Weights of a small contrastive audio-text model: 5700 steps, 15625 training examples.
Rows from block 5 of the text encoder, named by matrix and row number. Each number is 128 + 32 x the weight over its row's rms, rounded and kept within 0 to 255. All counts start at 0. Numbers have three digits each. After the name is the row's rms in percent of the matrix's.
# fc2: MLP down (text_encoder.blocks.5.mlp.fc2.weight, 128x512), inputs 256-511
fc2.18 053:112141145121130126164138146117086140122123143255110124129130149133066129131160131148149147104173140160072167131151126106121126123093169168225105151085142119114084102119130135151107131200194106115137098137136073130152111079043127144112149108161130162131098090106177095143108145138094133128158150139111042141133125110133076173170133137123173120194090071097152132137171121128109112123057089136123112180148136154093192155093139116101158174193131149191149135171134146126135134161130168134161134117144128189138108207084115136162123149155138149126122133112139115213187112143113124116088141079141136129123129128151108095128150147135064119118159096127133151099156138105141130160146148141147135174155129139102162095140109117124079130132106140140167106095138089180146115079229114
fc2.19 110:076106108122128138185124166123145070173203154106120109133123147114132159121110097163118131141144120108054137122148175079118130123134160122222149178102123127125132126145119134099090126196178151102142111151102098144151115090090148087107103133119138163131106123147118116181115094133059134170127119089134126114099104140089060243189115103150099115100129098136158100143101117137150113118075136137124122128128150126023179173133121156129151111173132115137104109108142174092031131093118093106220130117186115076105122233107126130127116107102134097138126128103142108255208144168139127150047113149114127138145134077103051146117140135141089142108108143128118163106120119144126121146127180189164134063169109146124119091085170180120106177140133123125122080136122061117107154104186091
fc2.20 139:130108114112124144194138177127124085128225140138124131133129152122114166096081083109133117151156114061148140106134206093131125035108149131191123179166135136123110121140096130091110126164194159121119115170131104120155127104156119114122122125126130160112073081136125114186106113136159177143136103038126122143091116115126100213165140095140128113103121121117132051133074143129120126108100127122122127185127156095186159194109122117123137093175113139160108119134119199079029136112139114131180133132199076072076084187088125131120113128060140122132120137081134085208168140199127102129018117114105122129128136051073135114132143114140066143137137126135089168154135130119127127149148163213160135035187122146131133150117203133130119144129121140128136061089122024156129135160167146
fc2.21 066:185117119141116130129120112122118109090092098150125127123129108138107037138140118093135120155048130156166118119114149231119132129111073121020110120140124097124162150126136141121130108096051112139140113053139140122107123197173110126128115122117130067128083115069132109124133140111200074112130122133122133130133131141150153035102123100133136134136121157122068085111136127127095140112163089143121135140115084134255043132104128148128109025013152118016140120133112126096165130131136144103080124120128134093114100036152125127082097144127130100123133126128122132057054073107130121131202095217134124113119131136116190107096108126126182090074135100136118111147149134166115066110129093128128129142130138119130123200139097012108153057122108125122142075131137097162155093170022145
fc2.22 069:152162120085110131135133120111111096084162058058119131120127110130082126114068094098138119097094107071196109116129143139101114000116080113069095126157114089124062131120088095129134149084092167080113143108112133100112108143173096132144130095108125087097081111092145127131142161105206146142111113061118089135139083114137122048130139095127146132117128147094084033108036128126085128122117109134114100147146130087216059132084129064128119092080132144079109110125096125120072116140127157142043119116134114086042048055142121128092136144055134123121129146103114126042052095143120089115137136156131124120056124081081155100122104115144158104152104111158096133177113122115133100102130144166117118022131127085100115169145106103109128126114084139128109100111115036074104093147086130
fc2.23 090:110154124109125149148139119114089037086111145057115129130147096132092103121029161146166113100160116087110115124109135168080145137135110110108082150152143082138127131136143101109125109132132223094089111104097192124139092176147109092100109132131129112111094137113151113154128121144052205179113140111137166084132094145103085106111122118090115126082073130059146085140143126126083135132185087137113141086104113154031148150108110092134127133120133102107102124096095158037220132138109119127131115132156116148152110136190136125117140130142106067128148115125136121169114181096110186097195169130168135139092109163156078117106138096103183121174113107132156146160108134148137033144123081173110116111150120127128126161129098241106107205134087124132109085130148159081120105176147147
fc2.24 084:068118136135133139098119149129149147147103142114142115128130136122129135148136164141116141123116133187028117134134087146120113174153101130115156122047122136127135118146171119112123132121136185124140136125129167145125144100000138125145124139134129126130099129127117126096124117138000122147127141203130130125135157162136092132134121152123103126162135113137174156126167136130143119133132150113129125091168120144000119103141124162125136172120110128132116106128133107095192128126122118105107126120103167154178116103176119122167127096166136155129126131181123116126140127137124150108173181131128128124147124197172047148126127141116176131122099146129179102081125125132142112112120235100098127185112116115154130074113093255117092207133128118130142095137116133079111155056147080
fc2.25 087:087136124136138118092133082126103159128054103117117128131127119135114138113149105159143143095121132089096124136133073074093184085119088152117132099108138064123063097119112085123119110106090114142110089125134139134125112117143142113103125104142141089172180134131153114088149121122098155135147158092134095105140095068130153090111123141106135152153144092031116136135185116128126084133131100130116124099097115118061081087106129152113129247103156113127155114132124077157141137123127146106093122106086052201100175076092160142190106135117116112138189113094134205089091111084130179131107148127210125147129100138124087128098128146091085114172121135139127090136147150136130045118129078059072134033084155109094134105123086225109091196143070118129144203099140200122128114103135101
fc2.26 084:154126116127121117194122157140128045125255168122159136125132129121159093130074155164094131129117133190133113133115215192121087203141118085062134156141117134133173160124151147118153153135122112128150155100103099132129142102151115125152134143099131136096074148148110148191109116126154101128104102177124147133124141158104154127140112112130105091086115111132136113129055116135135125144089155092137118150137132139175150189182109121148138085109121132096079156085122187093150108121100096163168122146202187074150094133159121120045154099150128115114099117157109081148138148179118087139161111141105139144121128170113123147149136119120188139095096130107135155162093107160126184127115138208134113210171087115144132135124202026149115058131155132132077063163099055107072153122084129
fc2.27 096:064139150150150135107133157129109170082043129163125134127144119140099075150168141110128122130090136158044123128164096119158126154097081169049089118089124161138161150113147176144163152131054057151177138061150124118102134117049094184152165193141124104119114110085150152105098184126041035115137136168114184161171176144157151054153142149129146141199114097158153183110179143120106115140130111123134143094130089136034107094129159119119151195072097146072135134167124099107136139186124159130090121155108154191155141100134110119162125150119149227111124126154105141068086082079105152131115122074140149118114147140191096115137117123134110102081128091109167113091145138113122183114131104093112117175101137116156161091162001182132117150117154126132135169166131148131147097097079090
fc2.28 068:150112119102145125154131177115139090115133155028144138122137129133131082091100116151151110167102104157152135117153167128123136119122026072009116147147114104127193141134138127130132120121076168144126132113107185114127118163191115126118126175125130070107106110157118142149101100129112143197091093125126188136150109143107160117167130088134129084134151166105110157103093138138126104134153129137130141100120106142087080153115100124149151154047102137040057110102123146050131138127141096127130121133156107118129173105145126139080119122093150229120120125129128117114075173114132103150158121189127125135135113188116126127147115116107170152147115174144115127173140118183155121122148203148112120148157084106119124170120102200153136179124144119120122098112124198075089126167028139
fc2.29 080:088117124115136126141129162139150148154084148122131126138137144136162123130207112131146118170125110168023139132149141087154134160140162134187154153091133160115194124132113160136130120194119084161145115129128156120139126062016131121117137161138136177112136121165099117150110118143000067140127106143142164142133102129125113237176147140130136131159112135169128169137158151140136141122066152117138144083122127124000179141147116125148145110150092130118087150122131152112055135123145110146197121138145120124149170233087123126119141135099126179129125138127122122231212139123121120121061096142107133127141134136132053124154139104132084162099155162133115138057118130154124172146135149126132132127135105148137151084143102156163091164128170132145125130142142182129148144103127096
fc2.30 069:138104120135119121166112148135134150093201098118152115111131126111127163068169141074110126123141133087200137076103175111119133072106113113127112150179123148126140094103098100103122127058140177096084157131137095112148156111213098156170134090113118090113249135136117124167153138094226154108120101098121081122085143116161178068098142130117099143054165160141075189115069146114082091132112140122111114111124143105190113164127139143141125221145120135173152136149106172236144115145135138116030135134158075101093115088096132102119104113112130145129141133114103179045061154124161129084118122138124130099127125127074117111130111122150095088155137106114090153188147129122124133134118128136147130101159100139191111230151152135144127144108105120103150253033122131143126106146101170
fc2.31 084:168139127119118113115130146154136143152000100108129115129131130135153126130070106149143146113112114179220125131112112211123105072152101123148163110154123129126135109108087125130149122108114133119108123129131168128139149180178141122130125123122134085134102136157126123109139131111237167073128118151135114122129087127112108093100130094104144121139127153124098036133106127134158132136166129127135125167121089141255093106153120143141091092155120112143119143120125105112213115103132110153067134122113104142123058105164134132100152123084129159123125110116113119062087106080114104111242147139116132137133127157073237139145126130100202150123123153126083111158103120147119112119115023131122131145112140111087109227129058019136122069124125130142123087094133064123151148221157178
fc2.32 068:125146114145134155148135174131127180154235166092129132131139110133140201108065081140109149110171113026157123128155111062094130040136119124213159122137131143143085161141152097127123147128211198125144141206112091141142123124171152116153136158136129126147145154155111131130161111145168254141137155056137114098122139097103120147172102123113139130122180126111124044146137125140142139132131163129128124182153147138188125138142127147135141137171086122219140124111128106164095137112107109131129118115126121180075089164093134124193133108121123136140132123088128122138154138175126155199108157126101125136137133060114163153128142151120068137169078133147130148144104127100139136150117230193156124062144136147122127154093202101131115088136115129121109139091118066108123147125200119
fc2.33 068:146100106079076132176147160096135067142213087133122128113124179140091109123138141161159123116144123181166159095084182139132133142109110132080146183163142089095093095129112143105089120118107181079115105120117134106171122099173129084110098065118119130107103104162141084191121112169139199147129113154114072159134085105144104093112167114130137115139139130086116125136107154133109098081080128141096124184132147091110125181053118103140113139111127142118098110158121175089152109138132135165067147106180153040114109100161124135111121153135143140122118165146149113127086169235147090059150153164162120138120123200106101117182133117154182164186162172154095159198163122159139067146163132215157126175183115151138123190129195122130077132136113156134155082089132106130121163144124141
fc2.34 097:148120137108137132156124168129128119102081161133124135127122160113106151117030095122116122140206103107119134123124151173131104089128184107234122148132132146127157133130104143146127120207225170142188133211136110107127132123099115117116127142127116199101034108098132140159123132116119200141115112089122119130138091130131110221136137091133126104168113146122079061119093132136126164123113123106117132166124156145168213155118110109119121026208123136199097130121114153019064135129121104122200141133161106119098089243106113137082138124100145181115101150107112061252208179078115071101090162172080130119135130105091153128123124109130079126144131111108088145106128118131136093137134062166146127082148111119107134143122036017122141076117125117129131013097111043130121127151221133
fc2.35 082:163123113113121139130130130126140124134115098116115118126118141129129120122052114127123112140127113125234142133100131194139114121136082134072120135209144119110119108137115123091111105078121165117102103118126120105142110154255135097106112121122130102113078097126132118141130123141255168144123116131126139134127105130110091000073137074127112132094107163148073045134052134122130141118161128097130133154126117128255103139111122110121134056101118130105105117118137148120160115111130091132016133120141144090090072046141125127062136105131132127128135136145120118061062170078128069094184143118130123120116137159106169119113130108150172134159150131135110152189110135116123148135132083120151130150157119149102124221109064179126128168124127127124119094105127055131122138190081165
fc2.36 122:108121123121118113125123150133158142165165133119127104125123118118157157104128102137120125129138121060075130153149128019155111073152152113176141138106134148113107116118080121119134122127161121135121127132110144131131122103055141098127128129126134146120180126160119133132114110137032128144111108096137137127126110115097147162152121156130118123077130152149163167129096124130143131128101148100128126136130128076000164127144108124133155133188081120151102119097147140179000110104134101149137116124130081074101148183082120104180151117035122162119099122107121114153130130151119131097000107056090128131139129072109066143143121121141031144094131153121093151105094082092120167126117158160167122033125103144117118087102152255132118236122141124125111195174121142096117152123127127
fc2.37 115:152129121112129120033133051126090098081129149058138159129139112138130164143106144114136103110176122125180101118127040105124141202115162101159127046138093137117119122125141114160142138145184111141118125164111125121073115139172099154128139092119119155097209143117103135045124138136176175129119104149114098152142131131155168165115153146124137126118139070117146185103192105131088116109146153110129129107115168146230167044132133070152127128163137148178111151126108045163116137145116128167198123150033141117153181158118136135134124149148111103123131144143120144168168148100127168112083134115147143135096118142158156121160112099101093141171147116093140057151121137130138140100134086069087117150054125091174129073189174111147165112124143142137101168187138247074113103136151138
fc2.38 118:195120115101131143140128136126140058100155095094116114131123117110122085116126107128108116154086110129210131143114152177153116125118127108098104144166131132135121102161105145117134138095111156114165131120112122109126108124189101117154116127110133094081093107114109123143113129121226128090106069128154110155138140137089149113117113073138133142089110153143131081124064131136129146123127136104129117157164097112244107144120117099121128060090092128070052101117112156085070120121110097137078122126147135024112088129137102107065134127110147155123106130118116082067069136105112108076139083163104120135076173105091178126107126075182153122075096108109088164194096092150124102135143049150179102114148126136147118187103120077124137115112122130125108059139101100126112133170069164
fc2.39 076:110129122132130139076135098132111132141136105023132142132117138102148219146067140143097172132165133142181137135148066019098138146119174115211132098135110094129036075140144066112120161156158123124125143172121078155127123091148151145157136107115133166140101149118120138076104120136175172167129158184106079132105181114109100177169108126163116126122128033131171081129097125125153104152096148128145100163165168129211154076156136135095159186199130140186153111129152085102080111124131125113121146111079205181140100186151133130123119098124130102122132111169143103135186104119132132082103144109155121135115141137147205137118132184138112125188096090121174089144109116096132197102130165076114132189087129099104118095087119222139117195137159124116137109143111070058072130136208133
fc2.40 071:140142141138139133198131146129113127105197143203126150131134134131102185071122110118122127092141120044049122134126187103130122012130149145184105172086126124127093139120103111157139144121200122116097125174139117131144115125080139169142133145143120139135156125129124125196135155139095165117134151047125129138108152115145071206118133131117123125123120223095084136137144139127120130125130113119117134115134152061068135191129141106098105052177132128195144131152118204168112148149130156122185137136196037142094145118071134127171114124075129109129126132061134146184143122188134122175043140098114124122120132039107121121127127118131036121104129097119110162096116146099128077150122141194140136008185136150143139136137190178079170160127084121126149143073131095203136124074171107
fc2.41 072:179133128110111136099138142129130098139038151115146135136119133147166136160051125132120128208163114154212129156136108195143117092151151126162145135189115109112171184130129129119115148157181123099096101165118154130118108190186146129109119126132136155107114128133114125120126141144251141159124125146126163150140120136106067166138125105157140112146115168137114026136150121160148146120192141143136119169167131158255136118139125093130130000165136151116098134119128133098185122127143115143179125112120124114134078150140132135151139113094119137127120144138126110164163124076108142157159152181139128136079131156138183124138140107115151141108132148148123111155100135162138122119141066128111130127153140108102148232139111152140153176126172153159113061150127120109139142255173188
fc2.42 064:112143132113153126152144141121104186106072144197100152127141128124073117100203128103166113121170125187149148111125151170139165050081142157181103129171145152139161176138055156150116119213134096177161140159135152099141125133132111147119162162155118200144118103122172127149117154126096084120147138099132125136142134115161094197143156156118184138220136111126101225131182137128119140120133089144117116118114148127073150146077148104134113149105122146126167123164132144090126146157122178132206130133147064219120207166071115132098118193066138151135134163104149146240222131112115124195135118172146130130135125143130171100143135141123120151146151129150063132109168155145131081148158113122114124070157139134118141115161112084143152103112099135128165125074129179134156098114144126
fc2.43 109:111130118115117125090133075120115073133136173098136134129120131114130229144067122160139137101198141148104125120126094106098125166134210112239138101123130108134091137133161089113111125178241160118110113223127107135130127096103143115117113118117125192137098145134134107097147101147139233130130145131126110121090108152116088255165116106117119114114131075088166074132138113130142127114104115140119114133136198130149234100124117115138118113240137121216145127120120101063121131112118127135255134121097132096159100248124134132112131122140113062129117120118141094255252159160123145142083145146141110142114115099134114136119129134105105138170116136131147109109134120122139098117124152102102132133103128102134120065099189106100116078140107129129119063139122117083105144139255124