From a checkpoint of a small contrastive audio-text model: encoder depths [12], 15625 training examples.
Rows from block 2 of the text encoder, named by matrix and row number. Each number is 500 + 25 x the weight over its row's rms, rounded and kept within 0 to 999. All counts start at 0. Numbers have three digits each. After the name is the row's rms in percent of the matrix's.
# proj: attention output (text_encoder.blocks.2.attn.proj.weight, 128x96), inputs 0-47
proj.0 095:531496471496484500524497525519531510459532520519513504521484491529502532478533523506514519496513544487492475486469473479504508521499520479475531
proj.1 053:551507514521517472513470474490477472501521522502516516499520471544537470534505529468488462503475528518499499484487503502518482460493481497465477
proj.2 149:519528499460463474505533481540474498461500508474495471544470468516517492458548498484542537509538523515493451526505493509507547541464507492491552
proj.3 069:509487496538522492501466506468504490519511474517506536463522521524483508537485536509473472480471544514516518483487532491533471468519523508499463
proj.4 100:495487474546525527525474526466531497528502476531535529462522529509440532540458479524458470496465517478507536479460533486458456457526502474515447
proj.5 232:536525519451458456476535466543458500452483507471486465546465451495526471462549495483551536512546504519485450537525512525503549539465498498505555
proj.6 095:498525513491490488499516486514494495491497521462456487514495496514539468479528507467508512504511516536505479508528477504531527531493523520493517
proj.7 071:573499502484480476477514489537492517447518548493470473546452447470519483482532514489533526516519494475437471512515455514459507506500460463474538
proj.8 062:515495502516515480498478489488498484514508514481474499483509500492539470529491540478479477490479520544511518480505510502537487472520514528487475
proj.9 100:557516502479474469493515488525478501465500505490498476532463459487509500487529492502531522504522513498480476517497532516478514513490501486498530
proj.10 042:500478508481483516487483508516491502492498490533540504511493494480501503479499519537505509482512466468511490505507497499516511502509484516495530
proj.11 156:458474489537547530508469521456527498551503489530517535454550536497473519542441491515458457494459482482515550480481496486492455458519498502503443
proj.12 042:440509524507515503515493492466498472544491514490482515477553539547532492502473504473482474481489504552536512498508504486565504504493533554514470
proj.13 089:515516441510485513589489518503525486473510458513552519503493511579451543492523478503496502508502582521540478480426502488493510510475547477528503
proj.14 045:405480487515526554503512534474539497541488485516498511465526562469465510508460501533476499487482449503529539475501461477515484512530499526523478
proj.15 103:517522535478481476469525473527482497474489531460436476526486478491542457473541504457521518497521497522486468514551489516507531529491498512487531
proj.16 065:526493505516512486469493498494506484490509532505496510497508501502518492522505528499495495475496503528493500490500523487512481486522504509473494
proj.17 074:456496530510501540483517543501573509497479540510441499479492554478486512480502523516481529478507477513510518476531433471532494532546521529518509
proj.18 055:428499535510533505467500492468495490563477500486470507454543530467513477520453504495472474496481452507527535510553491503530495493509499536515459
proj.19 182:451483499536536531503472520457525496548500484523513528453537548494481515533449503519452469490463484501521549477492502485514460471526502518510446
proj.20 114:456481495524536529478483510466515505549500495512492515461534535464497495530443504522460475483471465500513550490513503493499466472526498521508457
proj.21 043:510495493507493517507486521509527511481519529501457502507496502503511489488523533495485502479494508498506487466508471476507505513524501519476520
proj.22 074:514513485476466497521519503535494508463501488484498477529465482503490497463537487496528530509524520500503466504498501503492536531489510490505544
proj.23 097:521512503470477484496531489530483496472497516492531465542467470500504506476534507503534527519525497510482477520498476506520526524485491489493540
proj.24 056:478492511523527502478499506462507505551497503508521511468527524488500506526459514515475478500476483489496538513516495493518475479511499498491453
proj.25 110:544520522479475461486515487525477493463508527482479482536469468515548485483536509463538525511520501497475471515512496507501518528482491489460538
proj.26 085:490496475503511511512495484488486510519495478503521505495525498503492494505485484530485479497494512513517505513484504509496500483484501509527484
proj.27 114:469497488540531522544476526462535485538497492518511529457532544537452530536451472495455466489462525496511534468458520485472464463513512481509442
proj.28 135:516493470484478506527500503514495517483510466508519496519483480504481513479515488522521510503513517484501485510473500507482514510483498484509523
proj.29 104:477489490530532522508481513464524498536493495516508521465535535505487517532465496513460469483472497509520538485491516492511466473523515519514452
proj.30 128:565525528460472437451530460534451501463494525474485471542469441483547463484535500482552524515537497513460465548532518531481525514464487478478539
proj.31 086:539507493470469480496517470540465492462499492477496472536462444500509479474537501484532527512530515501497460509494501524493534516486489494496545
proj.32 080:523494501461456481475522499537477520458513484500515473539450468465491509464518483520544546510535464462456475533508509510452527536484470460498557
proj.33 119:511524536477480466470518466516465488488489514469473479519494479499549455482524511472522510504519495530503478525543523517528529523481511520489521
proj.34 111:471484483516520519508478513482511501527505469518530513472512524502473510517468499514475484502482499493507524481475506494496486479507496494512473
proj.35 092:537517501465460475520518485539477500458490488483509478538459456521503494465541481495539530518539532505491458524487507522494539522467505494505545
proj.36 078:489461502497517510446505501490495516519482478526501497491500492394466503519454492556507505490496414463477530517522510518450471474521454476524491
proj.37 118:542523507466461471512523485534482499452496515483498480544473463534527496466546483474542529516534530504488452518496505511494535538468510491490548
proj.38 088:532494509466469483474514492531490508460482493507507493527479465463483507477530499526530523487539493494490465521513518514477526511490491504515546
proj.39 070:445501502508505515512498512484494500524496459497487512482517525516479500502475470498496497498492488487520513507496519499499497506496507504524484
proj.40 068:482492544509523493445498492486513487520488539489455500477514517444532471524472537480481496488487448531488529484557487499518479488529486526493480
proj.41 075:506485462483483523516512519535517519467516483507509481526460491482472516471528500516520530510518502473504482484476477495484521517514497492502542
proj.42 129:457495477544538537551464524461531493545506490518519535454546546550482516529464490496447455503456528501536533463462490479513472478514517509505442
proj.43 090:438499514503519520497492500475493497544484480499498504469528540487516477508462496513475485512488478510542529498525496500547496499502511555518468
proj.44 106:496519483510500501546488495500500489496504498487504509497508500549499498499505488477489489508494550520519485481475496499508507499486521500498493
proj.45 060:426486478542532562543473521458534512551505479498469523463538556527476491519455481475456474501458489492534543457475486488486470498524502518496455
proj.46 228:463476474540543533509464514456516503553514477523515530454541534487480507545442507526455459491454486495516549472482495488496455454523493504506443
proj.47 127:472469475528540530486480507461511514559495468523520519453532527455456511543444506552456461489469477503513553493502509496500464448526499506530443
proj.48 085:542515495476458478525507497533476513450521500498522483546456463533521509468537484482543529525526525482476460513463486511486523532468496470476544
proj.49 113:469473467538534549508476540470557511532512508524503521462526550485473527524468519531449476476468498504514544460483473468506464472546512517510462
proj.50 096:533520506469469467527514469532451516472511489481511481533468454543520486468533470472538515541527530469469464526489504531469537520451485457488531
proj.51 147:466482478525526540518483517476523501533499474528531517467522536498464520521470489529464477493476497498524528478477507486501475473519503503519464
proj.52 050:565502511501486469485492484521487494468519522485486492518476451483527482507519528475509503506498508475467479491509500510466498488506472471459517
proj.53 203:523521514458453474498528484538471500458493487483504474544458469509503495453548484486553540515543510502490456531505513517498546542470500491503556
proj.54 091:475497476537526539557467523465533497539510491514500535464540547560492514519479497495450459494465536500534527467467502476503479475514518511489455
proj.55 100:483496546501514486431503481486489482516479522488460503485521509455528466518484519490492496484499456516505513507554527507523491495519493541501489
proj.56 139:502510488476471502520517499524493502475508497492506488526481489522494505464532495490525524504523515497514467505489478495510534535482504504497537
proj.57 061:514514500504509479490513489495495505511500525480485489499506502491525482512512511479496492514492510514487501510524491504506497497495503488492484
proj.58 083:464495548513520512462488485478488491530479494494474510477526522487527463514481523496479481497485459518528523496542494505560489494517489558503476
proj.59 071:544509545497478463454511509507494524481510542487479488513471489468527513500510489473512517513508492438421494514531521517455494515508490454488508
proj.60 103:481464510493523511446495495489492518531492496507481492478506496411502476522451536542493492491490428493489538507545482512511483471520469518518482
proj.61 090:506519522453465469467529454534439501467490499478487470545475451487536454460531503496557533520540485507501457545531501527518548538459487513493551
proj.62 064:517484496469474475462522504529491521465524524508486469535463476459501502476506510519535538491531469488458488516501484496474511518508474469508544
proj.63 059:487489526491503489445520501505486515503520543499480486508500503479532490496489516475518509521502452460441508507532467494496499508509465453468508
proj.64 073:509503491482492496494520482517483512500486490484503479514488471464493492492503474504514505519510482477489487524516488521467516498486491489515512
proj.65 051:451522503480482528543513517519507497498489489509548486513478511540477523464502469504504520531514503483493489499471455494494526528477494481519522
proj.66 081:526505544475489465421525482526492491464492563476461470528482478457561479492520517469519531494525465495466484511559517512499507520508489517476534
proj.67 056:500505506497479496508497483519479492474508491486495499518485478510501489481532473481509499513505503500478474501498494511478521508486469488501520
proj.68 059:525503512533530483510478486462493476529499541499489515475544494535528494550471503475464454496460519515495531488506532503502458460511501511478445
proj.69 099:521508539483490462447518467510454499492501518467442485508489464464534458494510514476532510502510464493471485522562504517491517515495467490484517
proj.70 077:459496478499477517540503546516529515474528483517532512519478524550487546455520469514509529503518529457493480499449469480507517535497519495493531
proj.71 079:571532483493472478539505480528484475446510497494516503536480463572487516480557499466526515493519582523504446499453535504474522513469518471483537
proj.72 089:515490480500500506504494506503511509492504498514523499503487500487491516501501512515499505502504511500508502488485484495507496496504508504502501
proj.73 103:523523480488485496546512510519513502484504504504530489521480494557494526478532484495515514515515554501508477509463485489501519513475535479491520
proj.74 068:465482522488492512452521475510466513510479486480469484509497488433483463494491495517504499492506437506465500518542485522480511491507455506521507
proj.75 143:500494515528524500481479507474509485521510536507485516475526520488514495536474540492471479484472492507504528472516510482516466474531496510475467
proj.76 072:538508520484483475485510477509468499496488480493506490511487472506495503488514488494513499516518513496466494531508542527473515499481491467503506
proj.77 098:483504534513508509465500507487517493512492546479433495484509527472538475506492528470480503504488481499490518480555495493518493514534508517480489
proj.78 147:459483486534532537522473522468532497539502471520508531457535544517462515528462504519458473482468502502532531468477514483507470473520509515517459
proj.79 171:458480500536545529494473516461523504556500501515497524451541543484492497537446509513448465492460476501511552475508492488505462466528497515503443
proj.80 151:492489503531534517484481509466526499534495515512494517464528530478495501539464515506459474483470483504500540480509498488502458470530496511503455
proj.81 065:455486565498521513418505493482500505526468517512463503481522522417518470512472528523496495484496412491494531515572496507529482499525480541509487
proj.82 114:467484489528526523514471516471514501535505473516515523464523532506477507526466498515465474493473498503516534478480505491507475475520504510517463
proj.83 038:472495493503494523494504526509537491475477493514516494510478520468456536501505491513501526490508491512529498485482491489529493508515517538541514
proj.84 096:544519498468467462502521472533462510470503492477500478535473451507508485470540487490538520506528526491484459537506518521478536518464498475491539
proj.85 043:435505536516527526494508515474534481525465516511505517478531559522507532517477468479473496511490478513515526494512502486532478505495523524519472
proj.86 044:546501488474479499522519508545518504462508532501499474534450457481486519479528510505528530503522501497465475494490455497467519504502481455498543
proj.87 102:492502470522511522556489519492527499501506475521540521489509523575457532506509490506485489495489549495523498483455501484501490494501527489506488
proj.88 127:519520517461463465490526462532447501471492493468476477542475453499527465468535491469556523508532492501485458538519510528485542532465484491494546
proj.89 037:522496493486477524527515513541527502448502488518524492529451483511453538471545473495526531518520504475481468481466479495471516516502483462504549
proj.90 070:522506504478477495512499482516471491488495493485501479526483471509518478483513501482517509514513506496512488501501526516502521514487497518487518
proj.91 164:521515505465463482502526494541492497452496510481492474541462475507509498458549500487536539505540518511496456513502496506512542539484509502497556
proj.92 103:518518457496481503585504513519511515476512475498524498516477488569473535477529469498509506526509569492490473503450470492475521511468521456509515
proj.93 108:533529498469460479544519494538491500442495497490498491547471462568509508458558475481549533510537546493505440518472503507487540545456515485497556
proj.94 092:475483492531528528518471526470532498521503478527517532468526536515473520525476492513469475491473501494521529474475499487507468482518506517510465
proj.95 079:491482509536535511491466509452514496541509507524508537464547529509499516543461507502463460487464494483495540488493512492496454470517496507488447
proj.96 059:472492496488516486463503465489463509537503483479454499485530492444512438508482513507500481477494456519525510521551505517525508491504494537506486
proj.97 154:483487475547542521529461518451526494550516500516509529453545537520498508547449517516443452481451514517526552466475507477512453455529512514495435
proj.98 080:489493527485509487439512473500479485512484540476463481500511488439537460510474537479507503479499434528501514499556506506519496497524477541496507
proj.99 041:562507511495493471493498490514490484479499536494496482509473464492507507513503519483505506512503516507471497486508524506497494484512505470496501
proj.100 052:475484457530527549549495526487537524526519480502499516470497520506477522517470448495470485546468505466478525463463437499446465483500487458503457
proj.101 123:486501456510494529578494532498532504495508463520547513498498520554439548489502466517493501508495544488518495485441497482481501508494523475518501
proj.102 133:488480484484497512508503502508493518508494443533547504500487482469449517492483471562517501511514473475497506528479488518471501482477473479533504
proj.103 034:502488517508504493483478496485493496488494487522540526494503507502510522517501492507490492505503497491497509500489540504517479489494493525497483
proj.104 048:487514553491505473446518480500489491494468530474456496499515504477544472499511509478508510482514481531510488526569507503556509519499519542503506
proj.105 050:503504529493513464465514490485483460518482533512544503492531504508523524526478488500502492483507489517482512527491546497505482478491511490499481
proj.106 097:531494515516509493457490503494516501499506551497477501493497499472526480516500560510481495483487505514485508488537488488511490483529490518477494
proj.107 066:504480501520524502461479515491518502512509516537509510481497512456478510532470527531476491479490476505482530486492488484499467461528490485509478
proj.108 065:528520495478480459517504469516454497487514495471487486519488460530556459486514496474530499523513535516494480519494512530486525507459502490482511
proj.109 158:538517514461462476496527483542479499451491505486498474545460462504507496462552484484545535517539505496485453524507504517485538534473492485496556
proj.110 055:510493471526510511506489535486530505490526498513519520492503522533479541518498486485495503477484516477496506481469530478477476501521520484477492
proj.111 065:537519500489483478541512499518497497482503518494500490520486476550511517487523484470518508515510529480488477509483493502473515509474508460480517
proj.112 098:461480499520532524494483510467516510546487492521514518460533526466479508532447491522464469501474468483505541486506498500482467471518488510517451
proj.113 077:542515491520514480521486484492489487500512532493499505497513490538523488527512523483483474497480544527497496485488495496515486474499507496471476
proj.114 064:548517447498470487545497496521487519461533491477477503530487474548520485469552502490530508493509569507518455508476483495492526524476524484470534
proj.115 141:473497500537531523508480521463534488535499511513515521458535543503501518534466514507452472491467502514519541472499491477529464475526519519506449
proj.116 064:515495471530522510522488521481533495520518514505499506480516515508485523531472489490465479485468515492489527472468500490458465468526502468495462
proj.117 101:493511508468475486509516488522474496479496487488495488530487477526531475468521481494537524514530498494522472526496516514503530537470505526490536
proj.118 069:498509543514512483502489498482496481507492525504484516501534510536526491514503518466493482493488495503508503497507534494519488506505501523464491
proj.119 167:525522512469470473495525479529473493469503519475490476537476470514534482469537510478538525512527514510488463520515491507518536529474501493483541
proj.120 093:556509531483482453443523451519446495479493515473476477528479453471525464498531518487528511488520488517467476533534524524491513500498469493492521
proj.121 054:492495474493507503517513519503513500504512484522537509494506510536460546491502454504508506484507502463493492509463522487450505507495507458495508
proj.122 131:527518512460459478498537498542494497447491521488496469547454467514508504452545478487548547517545513503479455528499487510495541543478507476494558
proj.123 062:503478495500527511432518487496495532529490504500500486488493487396487495528467488529500491525487428461444529522552467516463479461511462456516481
proj.124 085:505485530476502482432523486506488506503482519493501477506498489412524487499498540513514514490521436498491505517573489506536509503517486526510518
proj.125 064:438497559474491523433538489519480506514481508485453468508481512425525464467489513510509528515519401483480510523572466511526518526517460524508522
proj.126 103:494483455525519532537481529477536506516506472540564527478516525512449550525476492539477483491479521490514521485444496483497469468510510487522470
proj.127 035:435479456504513546514504525482525526528509468503463510482522544487467497477485485519497508472500478493541518497510496489488504531516517522529498